config = dict(
    encoder_width=160,
    fusion_encoder_norm='layernorm_no_bias',
    fusion_encoder_norm_position='pre',
    fusion_encoder_head_dim=32,
    fusion_encoder_bias='all',
    fusion_encoder_inner_norm=False,
    orthogonalizer='newton_schulz_5',
    batch_size=64,
    weight_decay=0.3,
)
Rows from block 3 of the audio encoder of a small audio-text matching model, named by matrix and row number. Rows with one number belong to one neuron. Each number is 128 + 32 x the weight over its row's rms, rounded and kept within 0 to 255. All counts start at 0. Numbers have three digits each.
Before each neuron's rows are labels from the 100 clips, of 14976, where the neuron reaches its highest value: "strongest on" is what is common among them. Only what is clearly more common there than usual is listed. The data: single notes of musical instruments (NSynth).
# fc1: MLP up (encoder.blocks.3.mlp.fc1.weight, 640x160), inputs 0-159
# fc2: MLP down (encoder.blocks.3.mlp.fc2.weight, 160x640, transposed), outputs 0-159

strongest on: synthetic
fc1.309:100117088209083128083116126161150182125133116136129166136121109127190165122122137107116188064196102118060082204090122178117102086172142132151126127148097087134096099124163130151077215116138168132125139152141085140151053125093135116129134098118097113087160107084133125076110141175087126108127110112101142150219120149158163123102113124102100150104136137140125124112074106132120107157101145134111144122133202113099121102051135144161180173129123121137134175174131192154054096134125152
fc2.309:165165137013158133157124115116111119123168102127128127127157098169085116114125069139111084170085125137158193094148135075160136142084135093104129181116172156191175136159098127143158105148101118092094085107093154101124205219101095120081126105103151180142137169186125116154129133102156112151122091177162078097089156082089093094190126159164141075166138101101114131138094137141102138089186113191070113161115110130146135170170145126116101155114138105148099134117138130119140174092096117

strongest on: octave 7
fc1.422:154117172170054124121141079152165105180153155105134074090134109125188144147111105135134182156110146121084105146059178169122165122150123112121085070132101124091146091160168079152173153124111188179131081085128160119081145184170028142129087063138100206107130148096148105069115178180124151123130145123109138095161132055092131092124150132147172126157164136119128094157150169175111080132169160071105126123150117080150113139126105128126122140071118149163157125118135126106157134123148150
fc2.422:147152140059190171189105115142118143118107103157174119118132137132075068131112135115089175060137127162175167073181108062115068117127114121114180121126129141196150147164070118158136139096173115096102143154079111141169120109127175129123139183080129129160123111205090152202128063112128125128101169143126119163094146169197143132158128099109130077077138176102094178123093112067097126136130120151153099117055169115155139133139108162128115127145157097086087132167091089110116138155125134

strongest on: synthetic; bass; octave 1
fc1.56:150173086094112168200200115141188092119098151081109090119164100149115088176096133205113124088105066155107136130101144107106109123102114117120177141159137175124158141099139187159101157120041141117158082080126174106108128118184117093113107114142158115134104149131079152124143146133225146129157106086140136145148087186095106126105154178163101163121144085084130105167143132109100163156190125105145018134133102136140107109136127117161104094136177151124100116079131152086156115102100112
fc2.56:097155113105114088090093113106103142123158104115145088123120162072139176117170146076089148123131157115133198180153144168162129130172158193202067109130172109110119118140110078078147106111198143167099103135116152151183101130136130120131119170113070164147136126076175052146113112114075101138087172109168163113119116104105178122135145090076089139150098104182130163156142094115118074114114102137124173131107174112066173140128121168089196132140093131104083098132161066166108178160154138

strongest on: octave 7; guitar
fc1.224:096123124139207157123149124114181124148068125099157239134066105109139120087092106102124136132119125144167095143141137108165146126109167111128164114119157063172167164148087088143118144145107167198115152108188147081141133172142119106131102098131090104162109107089161157134176108109130149110160137133170168067109097141127170097116120094156096118127115112107103136101093149089067072166111153156151120160175105141127114109095044157107120142197134189086097157123104128087147080180063170
fc2.224:157083069169099116138123163103122071173152078048124135127173136121099100164129150113143119171088144098164086151087128135136119079083089111100103119177118183178115106157089154115135141115185144144112207101153083120156094123133111155134115122106132171119088152090082167130111127095071070185119088138110080149121097165166099164122133137173142130159136121165078159145138117115144139114109127097150164101100115145188126094135231150129155088148148078159122091098112159142145190214116148

strongest on: octave 6; pitch class D
fc1.496:134130106128113163137171100182090149168154125118135143107119091164119083161048152156115187086150106106133085092167104118091114193095165129169120163083145142106084061086149117085162142111159154111100112155113166200056118170110100187153116162111139122138121119125097135141156187118140159185099102147143138153172195056137182084135113116143085111142090159090178094124086107184158148131143094132167124148131092145095077122084126114147139168151120135082103130144143178156088101076150177
fc2.496:089118104132119098152084095080190106144159156174141120118117141155145165084151131110200136187093142145110168105186131151164147118126103114084127086113096109158110163217100144108138136184113107134160124110131035145168160138096166115091127138144098107113121133115176115101062065123177106114129104126130121086102092171084076213137137140070124191103139122204112152093163129144113078132143150141103140162141165172108186119172136103119117114105126099150165141087079130112120166129088065

strongest on: octave 4; organ; pitch class A#; note: A#4
fc1.143:110098146173100115127061156151124160111177112133145119255148153173125146156173126091140154131185180101091095101141118147080153108117136139162104122127153133133153103115193151169090117126148127144131094155154155148146084099122105152117106072082113059145124122079190161122098158143128140091144167188063138149136130119127112109142149064053123107122151069190100134146078119136135091173147178093144138136165119096062145154119054123089095142098110130151086138162140110135114156117132088
fc2.143:137134085146172134137112120111109127158091195091067117091086097125142137146125104118091121131107069132144150139104098078138170119133155169062145148137116146081108144123084146096147181117111142158141185104121082130137183174077125144136132170161136167137111144173103084148173132127158090168136063143128139107128152125193095110124083142250154098171088170091154100154113094097117154105077090209129085113161154154160115080154153122153157134170157097077157125105121086075167101096114135

strongest on: pitch class G; octave 5; note: G5
fc1.596:125110154156135127166116128120142154146102138141122128151122168092107097177123170170094161115097100127073123203140138091163081143126094149156149092148109166131096107161084085109122126149125176153023115148120112086119176104149160117074084154157077094122101086139045118113172075170164116107118120099161156165189090102137134122154135123085179088074106149113118153155164145140149140101136159108167137138104115096112162091170211126113121155133119125104087140119111108143185011091120159
fc2.596:143119112151127141129103110128104116148136179133146179151088151149132141083149087105142097107156171145114111105132111060178103183142083161097173088110094163071150148125101156154127108085093094156152115169100129094089099130107096096131125160121155113119110184155170167096000122075115150215166173119078147157179199120150117136127185150072112162119099131134107115093075166136143112132147117210098155128140110127078116119129113131125119139101196088164089123105107142164163131125164100

strongest on: octave 7; pitch class D#; note: D#7
fc1.504:124152191156115118092126073156132141086171138143183106098089134121093169167137128111164121130161107188164107094096164108119150077133173097101059166129097153158112129119204121067119178139168104216131089115188130143194145120160125135088042080114127132116150166071148098150082088143125113110093103095105126118164128135080156123151128113098156114137131114186092159099115112148167111106173192137129201139142167083138145136135106111106114097092100158139063125141141132060169124153117137
fc2.504:138138116120108193156131158127104132137111124141104117084183123111149058152087116100115174130173133101128181143134134149155105178162144087129150136117183123138118090135078135172170099092118149045128165143121101129057133117094141109135143148152133167139134077203083115133161166154126184154187144156159114134102129130199021104078078130159156123141127133085115071141115149083094172126089100130155057127099092103143131095149119112162167142136171096120085116108066132197081131138156157

strongest on: pitch class G#; pitch class C; note: C7
fc1.509:134143097156172180154140073140093145131131105150115088163148094159100158125149188141168156125114077121150130120110116214128099145094143104164173063165122132152169134102133161137152116060134104158124103085135150057149105080120112157065138071141136133101127148132138153132118062100125124189104146130099134119062163143103106124139144086131088157143082107090156111149147181156139150150100167066102113118172128117112147165110091131127155179039225137144106117176153091161163077107084166
fc2.509:104126134165120114152141128175112131135163123103124243087130170136079134113142070076118148142140138098057035103144137148164107179160169152168088097084128119128106155061192154156124170115094202178098108110081136121139108107111122131128107186120075136147117158110131137112055062092126126118124098173097140129187147127182117136137110157137180147157158140108150120121138106140083205117117117109125113149157138097135143116161160124142149108148088177096091082088114142134159090175075105

strongest on: pitch class F; octave 4; note: F4; pitch class D#
fc1.169:041089163092138132158099154200126063107108132186144123141120121221108062144161105154151101171153129164133082162187083100173128070167129134091159102131078114121093107127126065122122153083130220125139127133127102136127111106102099113108170154145121155116159148152147104130107111178145170045086079116146143067114117132068135096130063137101162163119102142158148111104155142144097153166155107164197153166125100113130135106128169130118130086127138148140139138138057152177126135115118154
fc2.169:188149124190189110110137155035105223151132146187130151167086135160069156133170115143110137127113143138099193075065161134108087147159130072146123128166153069146150144084111101133103146128104081148135105127135126122139177131114117082154118144098128167160085086102118126104198157102115162164121091119130176163107120168084080159171162116137132138135176145139129076119164104129174148033129123060098092141092136118125124130170157135106103128148116087068129101104133127092156133143092122

strongest on: organ
fc1.130:183168090098104152098093160116148117131072114071101149111063096195167205156108146118115123152215094107167136119125128148147102148135115156163145160161191157139086077109113118146121143079144134131117159129134060109117100158113102137087142145141137130147113118109088130130163175131170153153147135105152133143216134161167114140138166165117106103121102127066164075083096061098182116076088115145110128116105168121106107077074148137206157078102162158092134144084151148178111130124077125
fc2.130:065101128092151163133145076130092144129195118214193111117166109095148099073113192110134140139117121133098107169132143160128182167104125098123107153111069143161169121103091118168129103170118130115125049141115133094174165148154124135167131093178108135109171131135158117148101138147107058092132114134114156115077126117081086089136172102111159136138144092190109148159092158133090116173146103096117120114149122151137151177179072097111070176140093114185078084197106148129158154054142136

strongest on: pitch class G#
fc1.204:116108100081143150098130143112130156162150140104132140181123121141165149176101107167162215065173158097133062145123224137163084078097128143069121109148128102146096112148148140119081155155126189113119121113134085078133126144126073115124122119138117090124163145118114136101119010137079140152104117156109160140159105120115148089095207152104148134117154103085126172095094129097119131129117136119078215145121125156091136117092158149094138192081139142135091127120127194167178104122177174
fc2.204:117114100146119138112155136124090149117116170150148113076172156064131155082170099073069055151111149155137176098142106143160136191134066099133098168169101130120123083171102119156161061119060106145095126101182111157138150138087138147116099121165151121129152112112091126170123162073184147182110100147107076164061168072140082144142061111122142114169152101136182116134119156181118124134174146159109041145140113144182157104156120148161150105148101154137160163157090065126132163110117115

strongest on: octave 6; octave 7
fc1.319:199104139161123111119110087083151112150090129103148085134166141150151128068121192168231109114173110150090090110165143127160135101120211153149093096065120117131169110145176133165117152142107183102121132163116096109098127129116135099143132157136148139151167135137136121067160114130148083117154140106144132103139102130139107075138157084095162115040120149094109171134149145130095163132133142166047112091151080140193148166136142090088149129107130148087121091059156206148110105146059083
fc2.319:156114106161132138109130072174111147129160140139104134111129144098113128155188103120054111069073126142159160058135089165121160116122059092058167125182162132151057139101102111068151113099157077165168154125156186100116113165134151099098174072158133171088163116093161124183098160112173144156073144163129111152077135132140160129113094164161078147179176125127163099165121117126135083086126073113130150119107180122103086073141154158147168123163110136156148125190109098079115116153138123

strongest on: synthetic
fc1.598:156103142111145188117174151109070114081114145160127172112125114132078176122138135140131092141077117095161140112135133103107095075136092119166108132076168185197143109188075085175105121082178135130135119183169120098141108143069102125078114155084111116156175080078080078133159097133110137077169135154112093126195173127125080095129119179080162150113147119187148158114150122107175142114139125090068182115166124177128095165127098164127147119146133176157176116082091079147164164109143121
fc2.598:147165108144119100068071159127172164193132135155115112179118133143152142133113163117137163121167129155116074153089109162140162182114149153061092151178103102116128123083098138097108109166045131159133111136111094093143137118167153107180135086140124119093148192092166189087090141110162148154061086108101126147074112126089146157131126094169138119158118154100139162134087156125037158071112144136198078173108088061135140117173161091175118109148125095141087120162107191124125139122102143

strongest on: synthetic
fc1.218:093158065165117150138144052146139119140060137153112186136089101185163131177123167110136122104120099100131088128104092197090121113157186156145133122196118179162051146127064143124120144105152114123129166153099142062121063164151104088120129139133141129131137107127159086152082141152133120115190131088169135176135125101148101116122153139123087147150140149072106079136096141144225076123057090144101085117161153139108180100152116106109128080143160150162160168138167111118097112118116194
fc2.218:129153139081144137105157182119095081112179097102126066076108104100154167092114116138111165080138126156136193115111145125160181159091089118136111145057122073133142117141154127151127102149101164117097070124174113147246170169097151185081159109140114113165136148153136112109168078148150107131080110173068138069134134098096143177113154150113127105165112068172131209132109087069045125134161178122144136139129121129146117164147130147128133200132130130121083118104139133131159138098100101

strongest on: pitch class G#; octave 4; note: G#4
fc1.545:097119129111135149132085127094104161103146107114169132100156053121125133161140181156122110120150105135106109115064148115170121112034113081118180111092073071163198108132154145133140146137192118180112148078137095106196143115124125167113112097183143124106130138077099148133145126129127161135154034145117095169155165159135152167111145153050102175136098145196133166130114115137129118078118145108059118092171164176098128116130182165130164092098128167169114175116142152155157106082065120
fc2.545:109184159185105147116145134164079113116089135098148182111128156231105142113145086134099152083161158168111056156148132131117100144163150138116056115147153154111117101154054099090132121128114100187099126073140146121106080173120109132075076131144101166125108136097102131147070139051137172152116193163168129178123108127088160144144124196158100136090116092142146133150182160156106132118118148160102151117092103165116085153140163080165145172147089175114091143141098087100069149116156104

strongest on: pitch class G; mallet
fc1.250:102132159166136173168139119102167116133105140147183107143074150143145089192083136151113084144090127126135170120115103165149140164154155145179128119112151161144143078119191158120116114135197110172085194060159179097145140070095114146086137185107183163111122063158140116129157148054157154125140112090139119204098124119070143110124138099123146103132138129178078137116149149127096054093176135124091145130116136151146135106100049113136121135144146100133094146060174144112162088068068112
fc2.250:132103115115119104141127140187101148148124097134110196099183109108129190111176134127104161124136126112143104147149156134113131117080118137129130123135134186129107151164049059117110141105095151145154108177110061140135133128161173096156125072140062121118165169071167108164126088210101060141162141126104193057141129125210086131091122144138098113114142134099107113126119109110099176158104097144156119149119081148097072125109196157107176120134125131136106113225113089188106094180134141

strongest on: organ; pitch class C
fc1.114:033132161105152130160153117194202158152095136184124125130097119123109110150103170137102166168142086197124176109202180121169134116145151062187142117188164103115160156145173144156117165191071110087119144148144137109106095104126084074121121137117157118135172125162121148162126110106120103171096091179154123113095117078129135155118091130108108152105153150080114116128142066132060104135152102152152133124119082073146145144090145133063125122192178112153086096111107083123083132141095092
fc2.114:221105080144139151125155162078114124123135119078138115143138154156156179102163051130106117099100134074087069159131106156152143106157065158117172110069148135099122114088098117092135140145151124125176149092234133167119168156118186215120140112129110102115115120091137165090160157125100162094145105137129157109161117170106107121129130103085084137164112129180159150101165202126185130157154159116047122109078125175110095131143154110162174075119080119127115159126133124116111100121098091

strongest on: octave 6; pitch class A#; note: A#6
fc1.609:131133163092148114073094140097097153132132128149141090102123134114097128074094146091092075167143170133066189152126066160132104161165214103110098128182180136158147128167152115107166102199139132163138076118125131102107136126120089148092123129125142108085121130167037161144158166130110148103195101121152148113146132168121120101175134057150133157056122079124146062157119174156146098179119111156130093138090183129146093169127131153120176126100107070144151155096173079112167162101134168
fc2.609:098191128098142188168147116183146088076142153158128165150079102162097068137158103112116175124192073135184099144133114134092209047104038124161141150186119107169144145188084085135078123101166109092110159089150142108088127122132148063134128133137071106162112112074161108172147110161130161138143200151116127148125115098153128126064152131130135140142176111108146159129133112116158107099112133114133156066140136094121137128121124094123106123106172214105127103125098145159104069142106130

strongest on: octave 6; pitch class F#; octave 7; note: F#7
fc1.78:138120152136135151121162174106150168110129162132095148116127158068149136103080146143112102036131117153132081095081099115117031085122194104134113118150098115090180110167135087187159122134107192147120172132147195111167111081148072164130109115152108129153118202189126135089056090152091107097158122148155084140127095163086117104170117083148151178133100121126175175140155149151129111102060168106122172132104158136117122103162070120091130098128083127138179115094121168106143143159168116
fc2.78:140110067141115116110080134128105105121221174053107073129129186073169128106182119107169152115171192066171140138128123146107134177114059114134111127150110161136131145119155131160124157142121133149103156124119104175133150137126116099110162099141175099114089157104098172174165165107117137185121162111134118048183078102185169170111147111132070082124153094084124144108120104127115134138139108117160049162168112114150172121092183135138153131078116139118085097107102114119067153194099155

strongest on: pitch class F; octave 5; organ; note: F5
fc1.486:127150076115117162174169159131170165145145194068031120092143132125130136129116157105144115177157116113092115146086162164166100118171138093130153159148139159101181155073150129096083118125153086144102097162089139154139132093122067167110115099110112129110133063158089160191199141092170080138127089152082116142135109221093138131150131155126168102135121063121095158215148111108124147089113101102120140114127117205163062094138099105160115166112130115110091089143142108171112099118128128
fc2.486:089182127077091153115110131106118075103112111158123149162176135105133128122132156119113112127140075113108093145163116141115170117053102202103133071146130163163149137179124116092090127206103161144078110086135126125146118146103194074162124146103104101137078121080123119176085168126129197082119189145160133113117135108136147104187172096136071153075129187135130128138136136158152142112151104164114144149074126105113149104089166081070184199148141167162189057097102105155144125114091148

strongest on: pitch class F
fc1.435:118146017168106118103070114144128118107135143116127106153083110153118160114128138107107152142149130112148101090121131138173124219084154104089151073123103198098158111194131130130120135228158149199097096116089095099183137127171127136150092141099132080131134137130116167122131154117106098127147172172163151143140174100152113170161092154073106146137113148138184053113148134142094154077092093141122173104136163177095167059111043101109166119125115154109107132091123122143130098117168118
fc2.435:110123126155131185110112102085093135117164080107117114066129112128104090137118162200115190194111125080118112166112143143126162161100068126132152097126134150138098087170139161153135145136122131152115121119109092158201224103106152138095096172095129128137108104142111155146115146179141140135116134154089130088128101104172131128122166173120226100026155165176109128130186108146134137157106113140056178107045093191155103144139103147137085119137074126129089122147130122160109122079120083

strongest on: octave 6; pitch class F#; note: F#6; note: F6
fc1.37:137120110190127074048157127159121157138137125123088165155138118173129157153082152139173203150117120221140052129123074174174154071145174114158130100155122155175133088170105086092110156119125176171140127110175083119148136085118126100068097157099154069149107135140081110140088107085081090118140155124127136116150146168142148091103107129128121123152132073143111104122111178081179132132150142151097128101141157182153126125074099112139116146157168121082149141081143155166134022115107149
fc2.37:157130171106122199130145135114119117150109098166168087119143106064129092134165053121112091112165140073120174086131163100113158172150068113078123100129134133151120138165126153128109067164099126114100119123163122140122115187094117139140140124159118156099099125121126126191174182178160108157085061100073079123078138069159082146129150141186167151159097116149139144118134150208068124094086129132160120130145078155133080122123163137122119128080145157216105084203095119138113177150111097

strongest on: pitch class G
fc1.251:141143104100169117093159131140107089047165156110123144170138112128086102079096181126102055167164130080115112107143182149107192186132097113146167147095165106129166126144163079147109121090196146140125112176131152138086155111183106134127141156169170064159167116140155087157124118132110154155069111133145156129080125093103102138101130130100146104172158170126104177153140087126090122132162071073173095092090102150138130183101089141069050127179155160131100125120185090149160104096096144
fc2.251:129131158162152178112130127146168176120080112184125126127148161140151180137111147149164202136114121133129078156158113099190068091088144166078091135152133193111090143118115166052108137140084122180133114067189138146171112118081163133114090111112076171106121133121115172095113139106117065084150148110095150080187123183189132094172082117129081160077053121156166122134135152101137133151125164132127128111120096151089123110145131121117208092107087120073213123132137142110132131121125101

strongest on: octave 6; pitch class G#; note: G#6; pitch class: F#
fc1.1:155127123115106167123101106124088119081128070080108164195129127168129137139126173086092107144111122137096031106123129119057133218139076085139133131161136121155132139166116113184123105079075185083149103151086135149137165100077126083104166128121165097152132130066093143168126172162160180077139140158136106109125161122119148114117142085082144112193145137124168128113141157096155159122172119145104079052133131147152116175116182156133167081135159141050166162143165116163145106092133098
fc2.1:121173095189143099122123112143150162201138156130116084147090103141099138088121117126102127107126092131164162140156145137172136113130171176104141088125130141142093128096105133099139153109148107172171139098190122123132087104126065152108142114129111207145130169127128137157118138055114000195085096118115179131107167153159086139130119121180125118119103113171115204127106074100081096163091116122161181123172095119105079132138093126142135167128067129171140080164088131082135206105137125

strongest on: pitch class F; octave 5; note: F5
fc1.187:161146175123136131184115131156098121118061135204124124180182133129124113149145143147138158131111142185180069162146060135105086105077208151113082114135165043155129111166090115082157140085095176102143148124165145124187117125090128119079154159094206176129123138095114094115113159158127126137118088090107165147117105129195092134150126065152093137162113123151140106183133149112101136105163109126116128113145132124154101144099089132059158102115206124174095143096111130110139074068159101
fc2.187:106049094101105141143093141167096105148122073138136121085153089150148113176079118165145090109165111111087216080071135205109139153137096124151163114148141133199082173167088135158113124114086157162123131076139108159156133130140118112079131134127169159070165123183141114200153129138078067158114140142144182120130163145073147150117059192166115127152137101118069147134150106166142118144150056126096119146156103090081157101104101168133117105122129121112123064157190134156149126141130118

strongest on: pitch class G#
fc1.337:164149101092109099099086129158106122123106107154076155168119122109118113099042107120117043106165154125126135070139119102130169097118121132113116168156145150135151142059165109165101087140147148170098073114141166169102213083165094124113096140165149085167158112101185107181123129056177144133053170164119167150080140110099152167118123115126148100139138156149111162148183127106157153127076105133167143115175109109128138170146140175111066149095110132124150104048152144183189096150117140
fc2.337:149151118145144140153134097143145135164089140128152159165144125127136194147167180100162129131125050151140091119089108164133119106130153130086119038124116163176119116149159091138145125117066149150166184127137113068143010129099125151152118119165101098103135127139107108132115116093118125166167142072113165033194092183179151073085087109139154179094075107142106132120085160151085140151142080134147125095144083173088175100108119100156112154160163120111143166194099132103150109118115130

strongest on: octave 7
fc1.59:094151093128147094116102136143126127146161063145137197125110163103167126099015184103092148130197145153093158167125108185116119098113151095146107082118136142130100126138087174135115163160124219129110107129122105122123101135087195114165109156157122155181159113149088110163109136122110135187099120147172169110130138134135136157144125050037145151131128149121110098160119103113103090132084168080139050099110158079130107151120135134087176105158159159151182089132149188147144086120091109
fc2.59:136117167135106144147187121147156091092097125138143051138140083143066134160209109157181113124117085174167078060116181087157107095112079146135161209173122118207126154156104050140114111132135123113146149089163151128134145166115073151103157060125112106067122100127141145077125112115123096078083096134094138165145147136101116105103161188201086118154124137095137168098103144161171111131143129166122154158123094178161164145133142098178102124081096116114123158143073129120142119136158149

strongest on: octave 6
fc1.164:121145186096120139154154118157147149139157133083181110152116110150153139144180159163153071117164125167088138151139157133148090178185215155144145133146114149097126157160150078114073183131134072121067162170163068145133074152130126139132183153121151103125133125101104139071131105109085117148156125077063086095181112097089102169124093125146119138103166146138133183084098194135131097103142120125086123098175101084149105139095139104113107078103165041092042124169146113172114145116126113
fc2.164:131146122172135142139158128163084138059164130144097115108126174090121137115133114105076166164079152103151115135141130126129171155109024089083135107104121083099138126079125178073140108144123143123200119136133146111141220096126136110073141087163089154126119136122171109167160164184164140118096137184197160168051124129153101106111130143091157108146118139114168070180129104138113124147097115125123157178124095099114150134182117141084131133184080212139131075100127134070102094106109174

strongest on: synthetic
fc1.603:151102127135133240171132144193123095110135116076146154165090131095136114116128120142158076097150106076104109146102133098115108144103104086132151122130073148128064125135118147085111121166133113108150073150168219159112042151118085179148104134075135162128129088105117146144199154162068102148146134147108168090202144071109146103175156142114120109133141143133173142091129170085089144170181120135070140104133140139099078175121175100134180081133159079138139112169095109144112126155153128
fc2.603:080108151148114009113165121117142164154144168145097064155116134129129166061143106083100155161109128188172126115180127136144165136142120145115187164104160082197152133154113114141118157123122140142064158150084064115151189074122131104125151137203124114102140164149138150131092112096171112085076085137144140154049142191162089135147099124124133099145171147129082142161125102118142113084118152153121153138120175105163179117143130151098086114121117098097128134111131168124144082042073118

strongest on: pitch class G#
fc1.457:101198156155130122146128092139161107120111106149116172129050168128125136142084129083130177152146154101119123084058135087176149083131096117078113175160104141164118107147140129167114133151133096220087066158137100137114140111115107117073094086087130127146147157123134113173081156173115133131136146132127174120164102122135160130134182123148155143171102121134103092116182153104177054133113198138094156120183133083047166130055072131098126189066151166160160118093114178134125120118110132
fc2.457:148103121113099180126140125125113172162135157125160057158202102136122112130145139138106118076161106174156171102159111155093124196120145156136098107153149153177143157165088090077115051121110162086099156093113135053149112206126086192155048156113134125065131115177096122141126110128109075150130119122134115125115132147113097113133086098143184124141107091118155161158068122152061203112142083170153091144087127180193093103170096132155093105170142115129085126151125107139142166134107146

strongest on: octave 7
fc1.283:137148049071156139134167167096125135141164178096150092122145115109135071068087144129109165081119125111122110150123111042162118149124150083137113148080162110147171168097149167166145082149112172132150151143138133066127177041160136137121171093122081115169066135170184110123162201121184107101104104105168182098111088124128126095088172157184107093129180186197100105142146114146096128100135142140124108140098174142113087122115121085121120154148164172147103113162129125073104112156131114
fc2.283:093118143158144131115122098117146108145123041129074130135141146177135139147171123143113066232148156169151162117098179133104101084145118173155142117176137130100082129157120084123137152101174085142044103109141110173137081179153131114158126163120112118081157134141096121104130120131104149093131170062145098135145125139110137152167126129110044204110038080088118191186179142183136148104076112096123121131168104132160132115123127169112172123104121130132158128092158141167094113188110098

strongest on: pitch class G; octave 6; note: G6
fc1.392:147083132113098181121117123111088154124178093097169096083122139120192142156164146101157129115126104086073111099131083127098157080165144183161149170084131125089126125144043143127123154115146080147106103154122108143124128183127131083115129100096116148185128185110078149155083140130103131145153128207081133101115134117136169136093146129055151149174158125161116200093123158093150160165181114077109181125164076157119154185170092149132142137096118098214108101124085125075096116101094174
fc2.392:122111152180132078138155157169166103152087097143097102190178122124124134159083120157146088139116197159143145177106157137198089160094130085081131068162092114158130146077136147100118133164137167138181126163101148119130144120101148120123137118121106109158138106152109118132173101129176114109120132092129067187152160096129132124114116140147124088136133145113161044149100107113106155115104170121160119140105188019123058058136188111169087158172132100024121160117124106108154152154149122

strongest on: octave 7; pitch class B; mallet; note: B7
fc1.313:096180062087129115159101162066128074060158195085070150116140186081143134150089164125106113123116067099113070135105111130147161144103077108117160152124141092087160147052119098141134126137027184163165103147118091111136167113156132120144147160124089106136101174152130085127099124144133129140128146179114140133033094135121116152121159148153133122151104133146082151174169122135081122144155121134161104132144150128126164170117139209132156226147113118105132121094093167124168138160145103
fc2.313:123132132176110153124130096142144197204100128139121137159114095160100142106141143145130126127147130160131169135133173101089109116148178184140111123168072188187128147147158147139129114121197095168053145082104170163152100068147106151078100135110178125120108116123139164111119124089098118136122123052167095096210116097145140090136074072142063173142084144124162096134149078170171143100141113127114150122131148169091079097081069094117080099089155182108140121140159079090135186119100133

strongest on: synthetic; bass; octave 7
fc1.126:118132146115162122151177121131132130088128168147163143149109058089171065096089137214161150127115131175098122118167137105139096136098159145120119122101106064169076118133106046125088201152115165135126135156149178155103091126103135112179126177102109149144132138108102110137096107146129192156142041186090154114175135133124100113165144115103105125152100131094165176090065185131131139131134122175107153140164112127098060046094119153143214129180151114092111132147109137153093122089090127
fc2.126:121151114104126106124127156127131106131187121127123128103130176199122182192169088100087104136181159097151161145149190124128141114137134062146133128166113159115158162106135136138160083131124108105138124135137084097183159074104095127057150094107146142100133092133171174036107164098145079129100116088158050133122122146083096157103116178162132137124197130104078095127144093159108082108168162085058135169132101160144164184203150140093119089118130126146103071124168194122104146119107125

strongest on: pitch class F; octave 5; note: F5
fc1.180:170101167101120152167123149151107132127100127144126143139114197061147157140161133144165121031080128112118158215113153180153093073114139168141163110132070151119156128135184065173151117127131156171065134074174138114176127109148153108112086107151156104170133122137157112147066132059165109134122137083091131088084136127101139120099123106149174115104117148174074150128087163053101096145117098134138129124128103169140149164125115087185097143081065115095170157159088152152182099135132154
fc2.180:095162088139149171082080144142129170154074131132143152060128106144083099174096108142178069118164136092087114077088102139106111185131142140077075116143174147124125139133156135122130106090057206148166101196060155192113155130069104121185193128174111130140117165164105108147173097156095139170131150114142105143093121090160169150127114126085154131111123165090117100182173147154151156088162143122128128118122098123137138096068153176078095124106154130166192101096122131106108146082114158

strongest on: octave 4; pitch class C
fc1.632:087167089093122120115118158179124206156067127151147141130114180054175112096105104122135169119135119105131131139130118166116117092152142099159126145151145155115107093142148087127162120103165200139167144120137093199088128060129123147133118099129085180077122100192128208122159112134107179135127107118148118080133133112112171100146120180130131192144112185091091074160106130077105165126119111151080093111137119148148062070084175140155138140127172084050139119148088090185141105089157124
fc2.632:144056116146155150128183086067170111130172110132140164119101126191089096111124069126127072156085117188127133148112115064145083119081104181150139120114123149161159135130113125180071096173056094122117089109128135064127126178129110100136129123105128078156140136070113129125117136117146138124111090118145168156124157207136121171184165109144137096063152130115135187115133160215136096116169161083141195115108100137142153194101070162133125109107098168165122127112130188085095122147125137

strongest on: octave 7
fc1.514:099051159134125106153139074148123165114134155141149144177062094105120103156125074116139182079133105057120087122122166123194132126146123099098154135104137149106153093136099126136104162065171163136095133119144179080192115053124108114108112112135131085130133112145121138195102159116098194159162163144119107120213162099117123114125151104153184096132158119176157167078100176140156113121161125115077188088178136129150094144109100109072096179096165156134161134115166141169128151097058109
fc2.514:144154096130137154088110154091134130169117099113048093127167155149135114151178133119083131158125173192147196147169087131135143168069126118088082131161126140170120137171176154089108099175072124158102125148112050152111122189079143127176139128145139152106136150075118168105133103097178085120115122102066158139059135125196140109148070136167132128128115122095094116149147105100062110131136131160158102113070075188149123095188165197149141131154091094142117135174086086125096112135155122